From a checkpoint of a small self-supervised image encoder: 1.16M parameters, width 128.
Rows from block 5, named by matrix and row number. Rows with one number belong to one neuron. Each number is 128 + 32 x the weight over its row's rms, rounded and kept within 0 to 255. All counts start at 0. After the name is the row's rms in percent of the matrix's.
# u: gMLP up (value half) (model.blocks.5.mixer.u.weight, 128x128), inputs 0-127
# v: gMLP up (gate half) (model.blocks.5.mixer.v.weight, 128x128), inputs 0-127
# out: gMLP down (model.blocks.5.mixer.out.weight, 128x128, transposed), outputs 0-127
u.28 098 [ 85 126  86 124 100 126 131 132 103 137 168 116  84 108 139 153  95 180 165 137 161 150 144 153 170 250 151 109 157  97 113 157 191 116 135  81 108 119 157 116 155 108  74 113 136 120  87 128 125  76 178 169 160  64  98 120 181 126 107 149 162 130 120 135  78 142 128 129 178  85 107 130 126  95  81  83 110  77 106 110  96  79 120 125  95 133 103 138 123 117 113 123 138  91 167 154  78  95 131  81 145 165  89 134  78 130 129 120  80 115 108 115 152 136 123 129 104 148 198 151 174 119 123 168 123 194 148  58]
v.28 094 [ 98 110 112 179 101 132  88 117  84 148 148 114  87 104 129 148  83  75 157 105 172 116  88  69 136 120 117 119 133 149  54  95 144 121 139 127 112 120 212  46 138 134 163 110  84 123 169 148 108 108 181 103 135  69 103 120 157 143 133 167 159 102 171 122 128 154 142 115 146 137 110  90 168  98 121 115 111 176 190 148 107 110 114 124 199 132  71 109 116 121  85 202  94  76 208 103 130 133  94 125 102 157 176 120 144 143 100 167 147 146 106 140  97 143 122  69  92 116 109 136 152 193 134 115 145  90 119 133]
out.28 094 [148  62 184  82 129 126 191 117 106  85 157 157 141 139 167 117  98 131 101 188 147 147 157 161 133 147 118 108 144 134 147  88 119 113 158  87 170 105  54 113  60 178 166 127 128 127 130 122 118 127 113 228 178 139  91  83 112  94 172 165  99 120 132 137  95 114 141 124 111 190  89  90 114 121 113 138 158  62 108  90 148 102 159 163 143  74  67  93  87 131 155  96 108 129 122 157 127 137 134 108 108  93 115 169 102 126 170 122  79 125 185 107 161 167 131  99 107 163  82 103 150  95  94 181 125 136 144 128]
u.29 092 [157 138 147 114 162 140 161 152 140 203 140 105  97 116 129 196  89 140  43 116 158 132 129 153 208 155 165 177 179 103 147 171 114 133 137 153 157  67  80 114  71 152  72 206 151  42 137 167 173  88 149 150 145  99 141 123 141 210  85 143 100 119  76 108 146 125 148 164 120  83 127  89 136 128 179 149 157 146 164 166 181  92 140  94 156 126 146 132 137 120 123 131 122 142 109 139 135 188 102 142 117  94 106 119 141  80 145 141 142 144 143 135 144 160 159 130 122 156 106 147 168 144 134 125 122  90 100 124]
v.29 102 [163 153 175 157 151 113 118 126 150 117 160 170 164 106 116 165 126 107 127 127 146 159 101 113 192 125  86 183 159  72 162 144  97 137 107 178 158  84 169 127 139 157 150 107 174  74 158 156  86 136 115  81 111 122 158 130 161 144 160 105  97 130 105  83 188 102 138 113  76 146  84  81 109 147 201 121 184 151 147 138 174 134 105  88 110 118 108  90  71 136 156  95 120  81 172 104  83 148 105  83 179 133 153 107 107 111  96 159 123 144 153 137  85 148 161 165  57 156  91  85 147 165 164 133 100  75 124 161]
out.29 092 [133 108 171 165 166 144 125  61 107  84 126 164 188 128  95 123 250 120 145 174 105 144 149 105 183 152 146 140 108 124 144 130 137 178 116 174  84 134 149  98 106  83  71 109 125 127  74  95 119 170 112  76 105 147 138 174 117  93 120 170 107  80 138 115 144 133 132 123 126 159 119 101 103 144 120 184 116 105  98 114 127  96 118 110  95 171 138 131 127 176 166 141 141 122 145 135 107  97 123 136 101 104 171  83  82 111 180  51  96 102 120 159 126 206 115 100 187 119 108 159 176 150  80 126 126 121 154 166]
u.31 095 [144 184  81  94 118 117 150 160 103 123  98 152  88 126  99 155 119 148  61 159 149 106 143 131 145 139 130 142  74 130 153  90 164 135  94 110  68 119 178 159 159  68 108 106 222 124 135 130 136 142 133 109 102 129  80  90 119 137 188 146 161 121 109 111 104 139  93  92  95  69 176 197 137 131 127 129 155 144 157 149 101 111 180 133 139 152 158 145  35 170 140  94 100 109 201  98 151 170 100 135 151 139 164 153 160  96 129 142  93 174 155 132 146 132 169  69 132  86 154 176 101 132  96 144 106 174 142 126]
v.31 105 [130 119  97 120  79 106 130 133 121 135  97  91 108 135 170 153 125 100 125  81 170 140 154 208 156 121  96 108 137 106 147  81  92 146 110 120 139  64 124 146 202 119 144 171 131 168 115  71 117 103 127 158 161 122 123  78 166 137 101  78  96 113 146 129 119 123 120 135 139 115 226 112 111 148 100 128 145 160 133 136 148 128 172 111 132 155 111 250 122 185 162 127  60  94 170 104 130 174  73 111 179 124 172 146 109 115  95 168 117 110 157 122  74 104 119 137 115 116 186 165 136 114  80 123  96 166 151 143]
out.31 098 [107 149 156 152 147 122 158 164 159 132 119  96 130  83  69 178 126 109 100 142 176  97 135  81 136  98 111  95 112  83 142 193 121 136 134 163 152 185  91  97 132 146 190 178  73 118 153 143 142 190 145 133 136 153 138 133 131 142 203 103 146 125 164 110 181 126  98  79 150 181  54 121 165 167  81 108 124 118  88  85 111 171 100 101 125 136 131  78 145 139  92  78 167 109 142  86 162  70 150  93 119 118 159 137 154 155  96  87 138  94 129 144 158 155 127  98 176 112 150 194 116 129 141  82  87 100 174 125]
u.32 092 [ 87  64 114 146 122 119 141 137 102  91  87 134 102  78 123 103 124  67 101 150 144 117 113  88  98 121 155 164  97 134 137 116  88 150  59 133 137 171 212 148 118 121 119 152 140  90 161 152 110  92 109 142 111 131 116 105 139 111 119 148 148  96 117  95 150 148 160  70 129 190  89 153 205 108  51  81 110 125  57 105  46 172  98 110 120 130 140 118 146  70  80 114  84 142  77 171 115 112 113 162 143 182 141 140 140 119 136 139  92 136 162 129 149  88 156 146 116 161 142 171 152 110 139 199 163  97 110  95]
v.32 096 [149 105 130  68  93 148 126 121 136 205 133 130 126 109 211 182  72 145 222  97 124 128 131  95 137 141 125  98 183 112  79 125 118  86 211 154  77  77 152 120 110 125 117 113 127 179 114 105 171 147 122  94 125 137 190 152 100 173 178 132 178 196 136 130  81 114 143 142 160 149 137 136 102 116 130 168  93 162 150 129 157 153 105 135 141 152  94 141 155 157 125 122 169  89 183 112 136 122  94 107 133 144  83 132 132 134 122 139  69  92 133 168 124  84 155  90 113 193 123  94  96 121 176 144 110 107 154 103]
out.32 100 [143 140 156 149 164 123 150 131 141 111 141  95 109 151 145 153 103 167  82  89  81 141 100 116  71 161 155  79 108 101  94 144 181  45 165  98 138  75 130 141  87 200 126 176 154  94  86 151 115 130 106 136  79  72 103 145 139 115 144 120 129 187 131 180 118 110 135 182 124 130 163 109  89 159 136 128 154 157 199 123 119 127 173 131  90 158 169 175 125 173 146 152 142  48 149 132 140 174 153  94 129  80 103 134 131 147  95 140 177 152  92 105 109 132 151 121 131  98  83 138 104 101 116  71 176 162 193 154]
u.34 138 [ 99 116 144  65 172  65  92 186 145 108 156  75 163 118 151 152  86 120 144 155 144 138 111 114 124  78 148 126 128 138 130 155 117  78  98 179 130  99 168 111 116 117 181 133 131 101 178 112 157 173  81 117 150 146 123 138  95 144 170 102 114 192 126 124 146 134 152 228 147 112  97 113 145 153 130 100 110  92 107 117 115 125  85 140  81 145 144 134 154 175 144  58  60 155  96 119 166 141 140 138 207 114 122 144 125 131 142 129 128  86 127 169 143 108 127  71 158 135 196 105 204 162 122 134 189 127 165  96]
v.34 097 [131 123  97 112  69 178 134 136 100 169  83  88 105  92 150  73 155 111 108 102 145 119 107  86  54 197 117  75 132 150 126  79 100 185 171 131 141 161  66 122 139 104 135 166 154 131 122 132 131 108 161  80 121 163  93 112 122  69  93 125 111  69  99 116 173 124 106 137 165 180 121 116 152 189 172 128 114 150  97 130 128 113 166 179  96 136  76 142 144  65 107  90 156 128 119 123 119 146 140 135 129 143 197  99  79 169 140  72 103 117 149 110 124 189 150 106  94 123 106  97  54 132 166 159 123 100 116 127]
out.34 108 [ 93 136 100 139  76 149  69 168 166 124 133 153 140 165 104 206 128 134  99 147 119 146 111 107 147 136 127 174 116 104 169 181 122 100 118  94  66 127 161 108 166 142 113 159 144 103 172 108 101 135 135 110 161 132 151 143 201 150 150 141 165 143 181  55  66 142 147 124 141  88 131 104 121 140  98 124 148 123  95 131 137 159 131  81 158 192 124 116  65 148 200 164 153  70 101 112 163 112  96  70 115 199 113 147 158  95 124 127 119 140 177 160 107 131 116 111 134 106 102 140  76  96 130 204  92 134  67 110]
u.35 092 [ 97 175 108 149  95  90 108 148 175 144 137 135 100 190 177 110 162 179 172 170 129  94 158  96 149 160 136 184 101 106 126 134  62 133  97 106  83 147  64 112 134 132  66  92 121 140 169 146 184 155 177 134 134 157  97 106 109 134 135 147 185 142 107 118 126 116 177 135 144 148 115 135 158 140  90 117 165 131 132 158  69 128 135 115 120 187 162 100 143 149 168 136 151 114  89 144 171 137 152  85 154 166 130 125 162  97 169 161 183 161 166  84 175 120  89 198 123 118  99 179 102 108  95 176  73 143  83 104]
v.35 112 [112 131  26  95 129  75 113 117 121 138 169 168 118 131 147 127 104 170 116 146 145 110 102 161 142 120 128 170  97 160 114  67  53 100 101 109 145 133 116 117 122 127 145 105 133 163 145  86  83 150 156 142 119 108 141  75  86  92  72 146 121 134 154 119  32 127  67 115 131 121  94  79 118  94 136 137 136 158  91 104 175 134 109  83 150 112 127 123 151 170 146  91 113 133 126 138 152 104 167  96 103  94 114 122 120 138 190  18 110 159 152 163 154  70 126 158 114  98  99  98  69 110 173 122 173 151 157 138]
out.35 090 [115 104 147 111 135  94 194 154 145 175 150  54 216 148 134 161 143 188 105 100 110 100 112 164 133  93 141 123 120 163 164 105 185  96  84 155 100  50 105 130 203 122 144 127 141 169  97 106 215  59 123 149 128 110 127 145 136 149 138  93 158 129 180 100 132 165 133 137  97 133 169 186 135  76  95  58 144 133 123 106  92 103 142 106 202  92 100 142 102 120  79  92 143 151 115 112 145 129  80 159 121 107 138 144 141 133  80 113 140 141 100 162 149 122 172 121 141 159  99 115 116 109 127  87 109 105 113 128]
u.37 105 [129 139  99 130 108 154 175 133 109 151 145 140 163 132 169 116 131  96  84 104 109 148 148 123  93 105 172 136 144 191 191 116 160 108 120 162 180 155 157 132  92 111  94 170  86 136 118 121 156 145 132 124 115 167 152 160 128 125 148 109 140 113 100 184  83  90 124 167 179 182 170 159  68 162 144 182  96 109 154 189 118 150 121 179 121  96  78 138 174 106 187 122 140 159 144  95 132  72 186 137 176  82 115 122  97 141 152 157 160 200 118 120 105 164  94 121 122 133  52 144 124 197 147 102  89 184 148 140]
v.37 087 [139 119 108  98 148 147 134 100 107  97  85 223 152 150 135 123 122 113 119  96 181 101 115 144 139 149 122 146 164 143 108 134 154 119 115 122 197 138 160  87 188 122 164  98  56 133 131 158 118 162 110  95 155 194 107 144  82 117 138  74 119 114  91 105 138 117 142 145 169 182 150  97 149 113 182 123 173 135 206 182 164 141 126 139  99 102 133 144 127 127  33 101 135 167  95  87  90 108 156 124 171  88 118 160 112 150 107  66 163 115 103 129 146 152 133 141 160 104 129  66  62  88 157 119 161  85 115 113]
out.37 091 [151 189 178 114 127 204 122 148 142  93 174 144 111 103 152 152 141 164 122  89  65 131 147 156 112 149 102  89 133 125 127 115 143 136 136 109 161  95 145  78 151 130 134  95  96 134  61 120 102  96 149 143 139 133 165 120  85 128 146 135 122  95 143 125 184 100 129  68  57  91 143  95  94 145 121 178 150 142 125  88 131 120 150 137  96  68 149  70 135 112  90 119 121 110  68 118 154 104 167 182 131 150 130 123  84 184 106 130 147  31  70 118  79  96 105 117 110 131 116 135 174 115  51 120 106  57 122 148]
u.38 096 [146 145 139 130  31 157 142 139  73 107 108  52 113 163 141 147 150 159 170 121  86 126  57 113 116  62 122 175 144 192 180 129 123  93 172  95 130 161 100 129 128 198 118 169  92 114 141 147 155 117 157 107 115 138 168  92 144 190 100 137 121 129 143 131 150  92 110 117 148 126  91 130 176  99 118 147  91 145 146 112 129 119 124 111 136 124  72 145 127  79 107 138 144  92 132 162 154 132  77 118 136 111 134  76 104  53 120 158  97 108 134  93  98  85 175 137 109  77 125 162  59 130 124 151  48 169 147 112]
v.38 105 [135  82 117 106 128 120 141 135 219  97 135 197 101 153 161 129 151 139 101 106  92 136 111  85  63 131 110 105 177 153 133 114  91  66 139  74 138 103 152 130  28  93 208 166 127 134 169 113 139 112 107 152  66 157 121 106 106 178 133  90 110 136 192 140 144 136  83 133  93 158 119  91 159 134 126 146 116  83 148  85 113  68 154  76 107 178 100  90 122 158 148 163 133 127 149 163 162 155 181 156 159 132 112 120 115  60 145 161 110 136 133 154 151  62 133 116 100 102 109 119 135 102 122 123 121 102 144 131]
out.38 088 [ 99 146 114 145 134 120 103 148 161 136 103 164 133 174 160 191 118 121  97 184 139 168 182 120 156 125 140 190 121  80 108 146 105  71 213 133 166 122 106  40 128 129 144 113 203 146 143  90 127 174  93 114 177  75 159 144 120 115 127 174 113  90 191 133 126 117 158 166 125 149 138 109 151 156 173 135 130 159  93 205 177 157 143  99 102 145 111 118  81 155 161 170 122 107 126 134 118 182 110 155  82 156 106 160 151 138 118 101 159 189 169  95 129 127 102 126  87 138 155 134 134 126 116 194 165 140 153 146]
u.40 099 [125 140 105  98 140 137 154 109 180 121 214 101 127 141 174  84 169 151 190 159 166  91 126  89 162 102 134 130 143 144 144 136 182 130  96  96 106 121 167 134 154 131  75 119  92 131 154 113 155 120 156 157  97 137 148 182  72 116 134 134 169 123 174 169 126  81  92 176  93 156 149 136 152 169 141 144  59 113 104 147 104 157 183 157 128  78  99  67 163  82 150 151  99 147 105 134 143 154 136 168 135 183 133  86 142 106 128 102 197 112 130  89  94 110 101 165 118 102 159 163 128 116 108 164 122 191 196 181]
v.40 080 [152 183 133 116 105 127 116 136  51  89 164 124 142 120 115 162 110 102 110 101 156  97 133 115 188  94 105 147 151 108 110 147 132 156 113 173 106 129  64 167 147 150  99 112 132 101 129 118 110  99 120 176  91 138  91 127 107 117 148 203 158 196  82  56 110  89 144 159  90 141 103 160 136 223 111 125 154  93 105 131 126  95 149 153 136 147 192 138 142  90 137  66 114 132 131 151 176 127  79 151  45 121 119 129 147 158 142 157 133 188 165 115 175 131 117 140 133 155 165  87  56 144 139 145 166  91 118 166]
out.40 104 [159 150 138 134  69 153  73  55  90 136 112 122 111 111  76 116 155 143 105 145 104 170 124 162 138  88 139 132 195 120 160 157 120 108 156  85 147  77 214 176 113  79 126 139 165 122 101  65 118 132 124 111 127 170 138 145 136 173 126  52 139 118 141 150 141 157 119 121 178  92 134 113  94  94  95 145 197 148  57 142 172 122 106 111 147  78 104 121 153 139  87 109 157 147  54 113  56  89 112 169 118 107 107 105 109 135 127 109  79 124 106 155  90 127 108 111  98 151 126 140 184 181 139  91 147 135 128  96]
u.41 087 [150 110 155 147 115  62 195 112 104 123 139 114 109 115 183 127 158  81 155  83 122 129  94  80 116 133 123 129  89 186 158  94 113 119 147 182 198 143  99  63 126 108 180 166 140 101 171 167 115  83 178 139 116 121 139 117  68 134 106  80 147  90 107 124 196 136 128 147 136 113 142 121 173 123 158 161  89 145 110 132 100  99 135 143 106 101 161 156 105  82 103 159 123  85 109 107  99 123 151 189 189  84 110 109 142  64 147 148 115  94 100 113 127  74  83 163 130 105 187 175 146 173 126  81  93 132 131  88]
v.41 098 [132 103  93 138 165 172 106 129 123 154  49 122  79 153 147 108  86  91 111 106 193 146  94 137 149 169 129 133  90 122 146  79  93 104 137 139 169 165 145 101 123 173 176 147  92 116 142 159  99 137 136  82 142  94 119 114 117 150 154 133  88  64  84 126 144 116 164 100 118 120 143 144 133 163 162  90 172 143 153 151 101  98 150  67 104 132 158 149  93 145 143  50 169 154 116 112  92 132 169 145 107 157 204 163  87  98  34 102 157  83  77 122 141 156 160 113 140 119 138 145 106 152 127  75 167  76 179 146]
out.41 095 [170 151 144  57 158 154  92 119 175 102  72  92 104 185 106 117 108 107 114 149 169  90 100 156 178 128 166 108 155 155 164 113 203 125  92 169 149  83  74 137 129 168 112 124 112 183 110 125 139 174 132 106  96 124 136 113 178 106 126 138 111 146  81  80  84  98 146  84 136 105 145 122 146 149  70  93 126 114 126  66 100 124 154 102 104 119 138 170 103 156  98  96 173 136 166  70 117 140 190 126  91 159  57 119  77 176 169 157 127 101 171 158 107 133 156  81 108 108 105 127 175 142 123 100 116 151 165 105]
u.42 086 [115  82  64 102 131 154  98  54 117  94  98 146 143 102 106 100  72 103 180 115 120 136 123 167 125 143  85 117 116 115 104 179  64  72  99 115 120 149 141 159  88 161 110  99 122 166 146  89 134 168  97  99 100 123 151 115 149  67 125 104 137 159 156 111  96  91  98 180  56 166  91 146  90 113 144 134 140 110 160 106 117 138 193 152  85 133 169 100 141  92 114 167 101 144 155 159 156  75 126 106  97  69  92 136 132 122 162 162 134 137 117 135  82  70 114 151 112  46  79 160  86 111 109 190 114 117 121 122]
v.42 093 [133 132  67 154 116 127 139  81 132 136 112 185 130 108 122 167  75 114  46 129  91 163 149 153 104 121 106  84 125 108 138 134  98 109 124 116 135 142 157 106 121 165  96 146 160  94 178 123 175 152  82 145  63  94 103 142 171  72 134 124 153 198 128  90 117  50 147 136  68 145 128 131 143 121 155 127 122 118 105 143 118 116 133 120 101 125 137  54 106 107 109 177 116 153 115 129 189 151 180 156 153  96 132 101 169 159 192  55 118 150 164 100 125 103 118 129 117 117 127 226 147 112 113 177 142 161  86  81]
out.42 097 [118 122 101 122  84 149 129 160  95 157  93 162  91 152 184 140 147 132  25 131 141 149 102  74 172  97 124 138 133 168  60  77 147 160 126 135 124 141 108  82 134 105 111 190 214  75 114 120 119 121 100 136 118 129 121 146 145 111 129 142 144 112  91 153  84 141 112 153 112  76 174 143 111  95 157  99 107 128 120 132 153 132 129  88  68 115  83 114  62 171 147  91  75 142 140 104  87 150 156 183 103 160 154 117 131 152 120 132  94 105 159 176  79 179 114 151  96 143 131 129 149 131 197 141 187  80  87 114]
u.44 116 [145 136 152 147 160 156 109 127 146 132 132 121 163 122 144 178 159 185 128 122  68 110  88 120  98 130 111  97 135 135 109 164  91 193 143 118 131 148 147  81 142 146  98 154 140 146 148 104 184 108 102 144 192 137 169 159  85 146 203 140 160 132 125 114 120 151 143  63 130 141 127 177 107 141 108 172 148 141 150 108 135 120  94 115  69 130 104 160 155 128 162 153 144 152 173 154  60 162  79 162  94 121 126  92 136 112 161 135 164 128 166  81 144 158 186 201 223 103 101 132 157 145  96  89 193 110 179  75]
v.44 094 [149 150 153 117 109 132  67 102  88 155 108 160 118 158  72 111 147 100 119 129 159  77 121 112 184 144  73 114 109 127 122  86 109 124 172 130 161 146 139 102 198 118  75 143  61 157 156 155 212 144 188 126 118 117  95 139  72 135 197 177 167  67  80  88 161 157 126  97 182 146  81 125 115 131 100 175 188  92 129 184  97 165 120 128  84 148 129 136 122 118 129  98  68 138 135 134  84 164 127 103 108 152 141 148 157 124 109 158  84 169 137 136 141 148 102 168 154 129 135 131 115 121 156 173 142  90 176 101]
out.44 104 [169 194 131 113 124 219 145 188 133  83 122 103 151  97 170 139 157 128 207 129 116 165 147  99  67 125 101 122 137 141 100 151 121 154 117 132 165 165 162 132  98 144 119 142 175 161 123 133 120 118 134 199 136 107 105 146 103  95 183 138 129  70 134 107 168 155  90 107 204 161 149 108  64  90 111 124 172 153  83 135 119 133 157  92 102 128  92 129  98 162 107 119 119 169 152 124 129 121 139  86 143 121 163 148 166 157 154 145 155 123 143 101 140 154 125 133 154  95 136 157  59 233 105  84 155 153 177 129]
u.63 101 [172 141 125  43 158 147  82 126 112 127 134 119 161  92 103 152 156 172  88  90 163 171  93 126 126 188  75 118 140 148  96 131 121 134 107 122 153 114 140 110 103 165 139 154 157 143 140 145 191 178 158 169 147  56 116 109  90  96  53 139 150 148  99 141 159 151 155 178  87 143 135 152  92 112  99 140 125 178 124 135 115 136  89 214 128 176 122 129 130 148 118 139 205 115 118 127 169 117 162 148 165 129  64 148 105 115 151 119 171 168 149 112 148 110 148  63 192 160 117 147 136 142 194  74 114 106 138 115]
v.63 093 [114 162 116 109 121 144  98 123 216 104  84 173  75 118 163 113 139 132 148  82 122 144  98  94 138 142 112 121 170 170 139 136 107 169 101 105 141 170 124 158  87  95 119  89 148 177 146 172 183 115 193 130 167 165 148 158 138 146 150 193 151 119 146 152 130 121 139 157 164 139 125 152  78  81 102 177 160  82  55 129 119  67 100 181  99 157 147 138 174  84 156 130 148 145 174 162 140 182  94 141 163 124 142 153 119 213 130 125 134 103 185 164 128 109  96 150 115 140 169 181  97 154 110 115 142 130 122  80]
out.63 098 [ 51  70  95 203  84 163 200 163 120 123 130 108 126 123  69 143 132  49 120 147 100 158 140 155 147  87 120 115 107 117 134 104 131 146 135  96 158 126 157  99 152 137 138 105 159 177 163  83 104 122 146 104 134 118 152 174 117  97 207 108 153  64 159 154 109 154 160 125 130 143 155 138 168 156 113 176 138  96 166 174 132 145 149 131  82 140  89 130 174  65 131  76 113 134 180 162 125 187 112 123 101 110 145 123 137  84 146 162 134  96 132 152 103  81 107 120 153 122 213 167 147 174 120 148 148 109 114  94]
u.65 111 [ 82 147 143 142 131 135  63 150 113 146  92 164 143 117  86 132 112 163  68  91 122 146 189 121  92 137 163  83 136 101 189 123 122 141 163 115 140 135 110 142 135 145 123 128 125 124 109 113 119 135 181 137 142  66 100 115 108  91 129 113 122 141 150  91 150 142 147 139  83 107 101 140 145 146 155  94 101 140 132  70 167  82  92 139 133  77 107 118 136 146 136  95  45 115  53 109  71  72 124 195 192 162 114 115 102 126 118 119 173  95  84 160  70 130 175 170 109 109 121 178 117 162  81 165 182 150  45 142]
v.65 106 [125 150 107  66 160 132 131 109  78 182 178 153  82  96 149 166  72 105 138 150 108 157 136  51  98 190 139 139 101 159 138  60 102 163 150  94 128 144 154 121 142  74 151 127  92 102 162 130 123 122 123  78 114 121 209  50  63  91 145 190 156 146 169  83 114 147 185  99 130 102 167 128 146 186 142 169 133 176 137 119 124 136 115 127  91 112  98  98 137 115 124  92 135 115 104 118 137 157 123 140 142 153 149 106 153 147 142 129 171 156 120 150  96 146 108 160 139 131 157 112 201 159 113 119 120  72  84 186]
out.65 095 [170  90  92 124 112 169 106 103 149 122 165 156 127 156 176 170 154 102 169 111 181  81 160 161  91 139 130 108 164 117 114 159 109 152 122 159 107  39 117 164 132 105 159 123  71 188 169 112 138 109  81 146  87 188 170 149 122 179 138 123  95  91 143 162  71  85 149 122 127 180 159  44 110 131  78 174  92 155 165 149 127 109 144 113 123 100 149  87 152 131 131 131 160 112 128  60 123  44 122 125 135 112 133 108 119 134 112 114 108  93 125 125 105 130 118 161 165 106 142 101 104  84 128  86  70 122 192 145]
u.66 082 [110 158 134 149  94 134  76 120 178 140  97 152  92 188 129 147 180 135 123 183  93  99  83 106  76 164 133 134 180 166  93 151 131 123  99  95 160 111 166 127 145 125 107 138 133 113 129 127  70  77 127 104 124 156 115  44 189 129 184 151 160 148 160 140 146 155 113 154 171 154 107 107 128 127 113 137 115 135 154 135 172 138  47 113 119  66 154 174  77 168 136 157 124 117  95 135 138 108 131 155 100 134  23 157 176 136 150 176 117 175 138  96 108 108 149  63 158 128 149 181 139 166 117 124  90 126 120  89]
v.66 084 [122 127 159 173 111 222 161 106 149 116 131 134 145 100 189 120 146 150 132 137 148 136  95 102 111 123  87 160 176 101 167 102 165 100 156 112 105 108 178 127 153  80 145 183  64 105 137 149  30 165  95 137 127  97  78  95 144 137 134  98 109 177 132 140  89 154 130 175 155 150 161 146 124 115 122  97 121  90 134 143 166 129 171 100  80 110  88 113 122 191 170 139 148 177 119 153  68 104 163  71 157 118 131 210 139 119 172 112 138  96  77 151 140 146 149 114 181 148  71 118 129 110 120 121  99 111  89 119]
out.66 092 [134 111 143 124  93 101  58 106 107 130 206  95  93 117 183 132 159  99  60 161 111  93  90  86  59 147 149  69 135 124 178  74 148 140 186 127  78 143 108 103 184  97 101 140  51  79 148 107 120 163 122 177  99 143 138  75 104 141 123  49  96 114 109 130 174 136 111  84  94  69 183 151 146  92 157 125 104  54  87 100 128 126  90 124  81 137  90 113 147 144 133 124 132  98 156 117 109 120 119  81 128 167 136 152 155 114 129 131 123 152 117 132 130 115 116 161 128 163 121 106 144 104 171 146 107 121 136 168]
u.67 104 [184 148 119  63 109 156 155 153 100 161 118 170  86 157 122 104 109 105  77 112 168  94 134 134 183 174 186 123 105 163 135 123  86 174 148 113  89 121 141 154 172 134 129 152 178 122 194 152 151 151  87 123 156 164 106 178 183 126 158 146 107 137 154 117 100 153  78 147 103 115 162 162 128 112 170 145 124 163 166 129 162 106 133 115 105 169 134 109 111 201 139 184 102 144 193 179 126 147  93  76 115 174 148  99 115 138  88 138 109 173 203 145 100 114 155  85 112 161 151 153 132 104 186 139 127  60 127 133]
v.67 092 [ 80  88 131 133  91 148 133 125 148 147 125 114 120  81 120 112 142 159 151  89 110 160 157 190  75 120 109 115 121  71  93 139  60 157 135 155 121 192 169  58 244  84 124 164 152 120 114  62 120  79 194 143 152 191 128 114 123 142 128  61 128 106 140 130 164  78 126 158 164 134 141  72  68 168 132 115 143 162 107  67 172 107 139 145 130 135 103 154 172 139 102 129 112 157 127 121 144 118 131 107 113 132 115 154 120 113 130 114 136 126 168 148 118 152 115 167 112 169 153  94 147 110  76 130 121 183 168 171]
out.67 114 [133 137 168 184 117 117 106 151 140 116  61 115 112 108  68 149 159  73  88 127 154 176 125 152 133 107  92 155 114  91 138 142 133  85 105 120  78 148  92 174 155 189 108  92  60 161 106 134 116 156 158 133 115  94  79  93 164  87 102 180 134 107  60  97 161 168 167 111  93  94 123 143 183  89 132 143 128 123 130  90 122 131 140 109 143 144  76 120  98 134 128 161 129 123 168 128 142  99 138 118 128  86 163  80 192 150 127 171 112 149  91 151 155 126 242 121 123 151 150 193  71 137 160 107 127 110 156 142]
u.71 123 [116 137 130 147 117 149  79  95 120 151 157  70 149 115  76  89 147 106 170 118  82 120 119 130 131 126  72 147  77  94  86 134 103 129 118 115  93  98  95 137 185 124 180  93 134 136  79 110 154 123 176  59 127 155 151  91 131 103  69 118 165 162 102 121 111 110 128 183 128  96 100 214 138 115 191 146 158  53 160 139 114  80 121 110  73 101 173  99  59 125 127  91  84 140 185 120 121 117 151 114  87  55  87 157 118 127 119 132 136 136 160 136 109  73 135 183 149 121 101 144  98 167 158 151 126 154 110 131]
v.71 110 [140 170  77 143 176  71 122 137 125 130 120 115 111 174 143 148 121 125  65 109 102 164 129 179 195 113 170 128 109  47 155 165  71 127 166 110 161 139 124  52 132 120  63 137 119 170 136 122 135 152  83 156  80 127 129 143 147 100  94 135 102  97 168  72 141 155 146 102 111 150 176  77  97 122 103  65 136 184  99 138 156 114 193 122  88 117 148 145  83 139 176 132 151 149 114 130 147 140 138 134 184 136 159 118  50 102  98  93 148 109 175 149 109 177 116  98 152 112 139  71 126 132 119 145 163  99  91 140]
out.71 094 [160 115 125 150 151 156 102 118 107 131 127 213 206 157 132  82  91 174 168 143 142  93 107 139 128 149 128 117 128 151 141 113 105 170  91  79  82 100 177 176 107 157 185 158  97 133 101  93 162  43 147  75 117 162  99 115 145 137 131 124 121 145 164 137 164 117 116 201 108 123 144 169 114 134 134 172 148 103 184 144 115 143  87 172 139  40 143 162 114 110  86 112  82 126 176 104 123 138 165  84 104 112  58 127 126 167 165 111 108 112 144 132  96 131  94 184 133 151  83 131  65 124 155 122 134  97 141 125]
u.72 095 [171 118 144 131 146 130  84 133 128  90 198 175 144 172 140 150 129  87 162 123 143 113 211 157 171  92  60  77 134 162 149  95 102  74 114  72 187 105  95 155 150 153  71 132  78 112 159 122  89 128 148 123 110 114 137  85 103 132 132 115 125 187 145 151 123 106 126 165 176 163 106 143 142 174 155 144 190 156 109 184  93 119 139 136  76 102 136 140 124 118  91 131  96  98 125 113 152 114 153 164 113 155  98 135 124 134 138 109 163  62  84  68 127 144  87 106 118 142 136 149 105 112  98  45 130  97 200 140]
v.72 094 [110  60 115  92 144  75  81 113 108 107 143  91 149 180 150 126 132 142 152 107 137  79  59 115 172 140  79 136 159 155 118 213  88 113 121 116 113 169 109 127 101 106  61 143  97 117 148 153 145  62 153 173 149 146 123 111 118 115 118 154 130  82 228 140 138 137 147  96  80 152  99 168 128  52 108 159 217 149 118  99  68 135 124 135 146 120  85 107  73 122 143 126 105 124 126 115 165 113 103 135  82 143 109 131 144 155 124 127 176  80 134 121 156  84  92 136 145 141 166 124 117 158 115 129 186 100 154 149]
out.72 110 [119 125 111  95 124 138 146 164 123 114  79 116 162  97 193 151 107 171  88 158 128 183 112 112 117 113  91 181 167 133  69  93 149 149 148 186 182 145 129  67 132 120 210 105 111 183 177 163 149 198 136  88 130  94 139 123 202  87 108 164  97  85 120 125 144 162 107 182 119 183 128  90  88 137  87 176 118 110  94 140 159  89 170 125 143 154  91 130 126 163 146 172  96 155 131 100 129 174 113 171  82  99 143 140 128 146 103  90 105 162 121 117  74  88 147 133 100 125 126  88 161 152 134 166 146 131  98 151]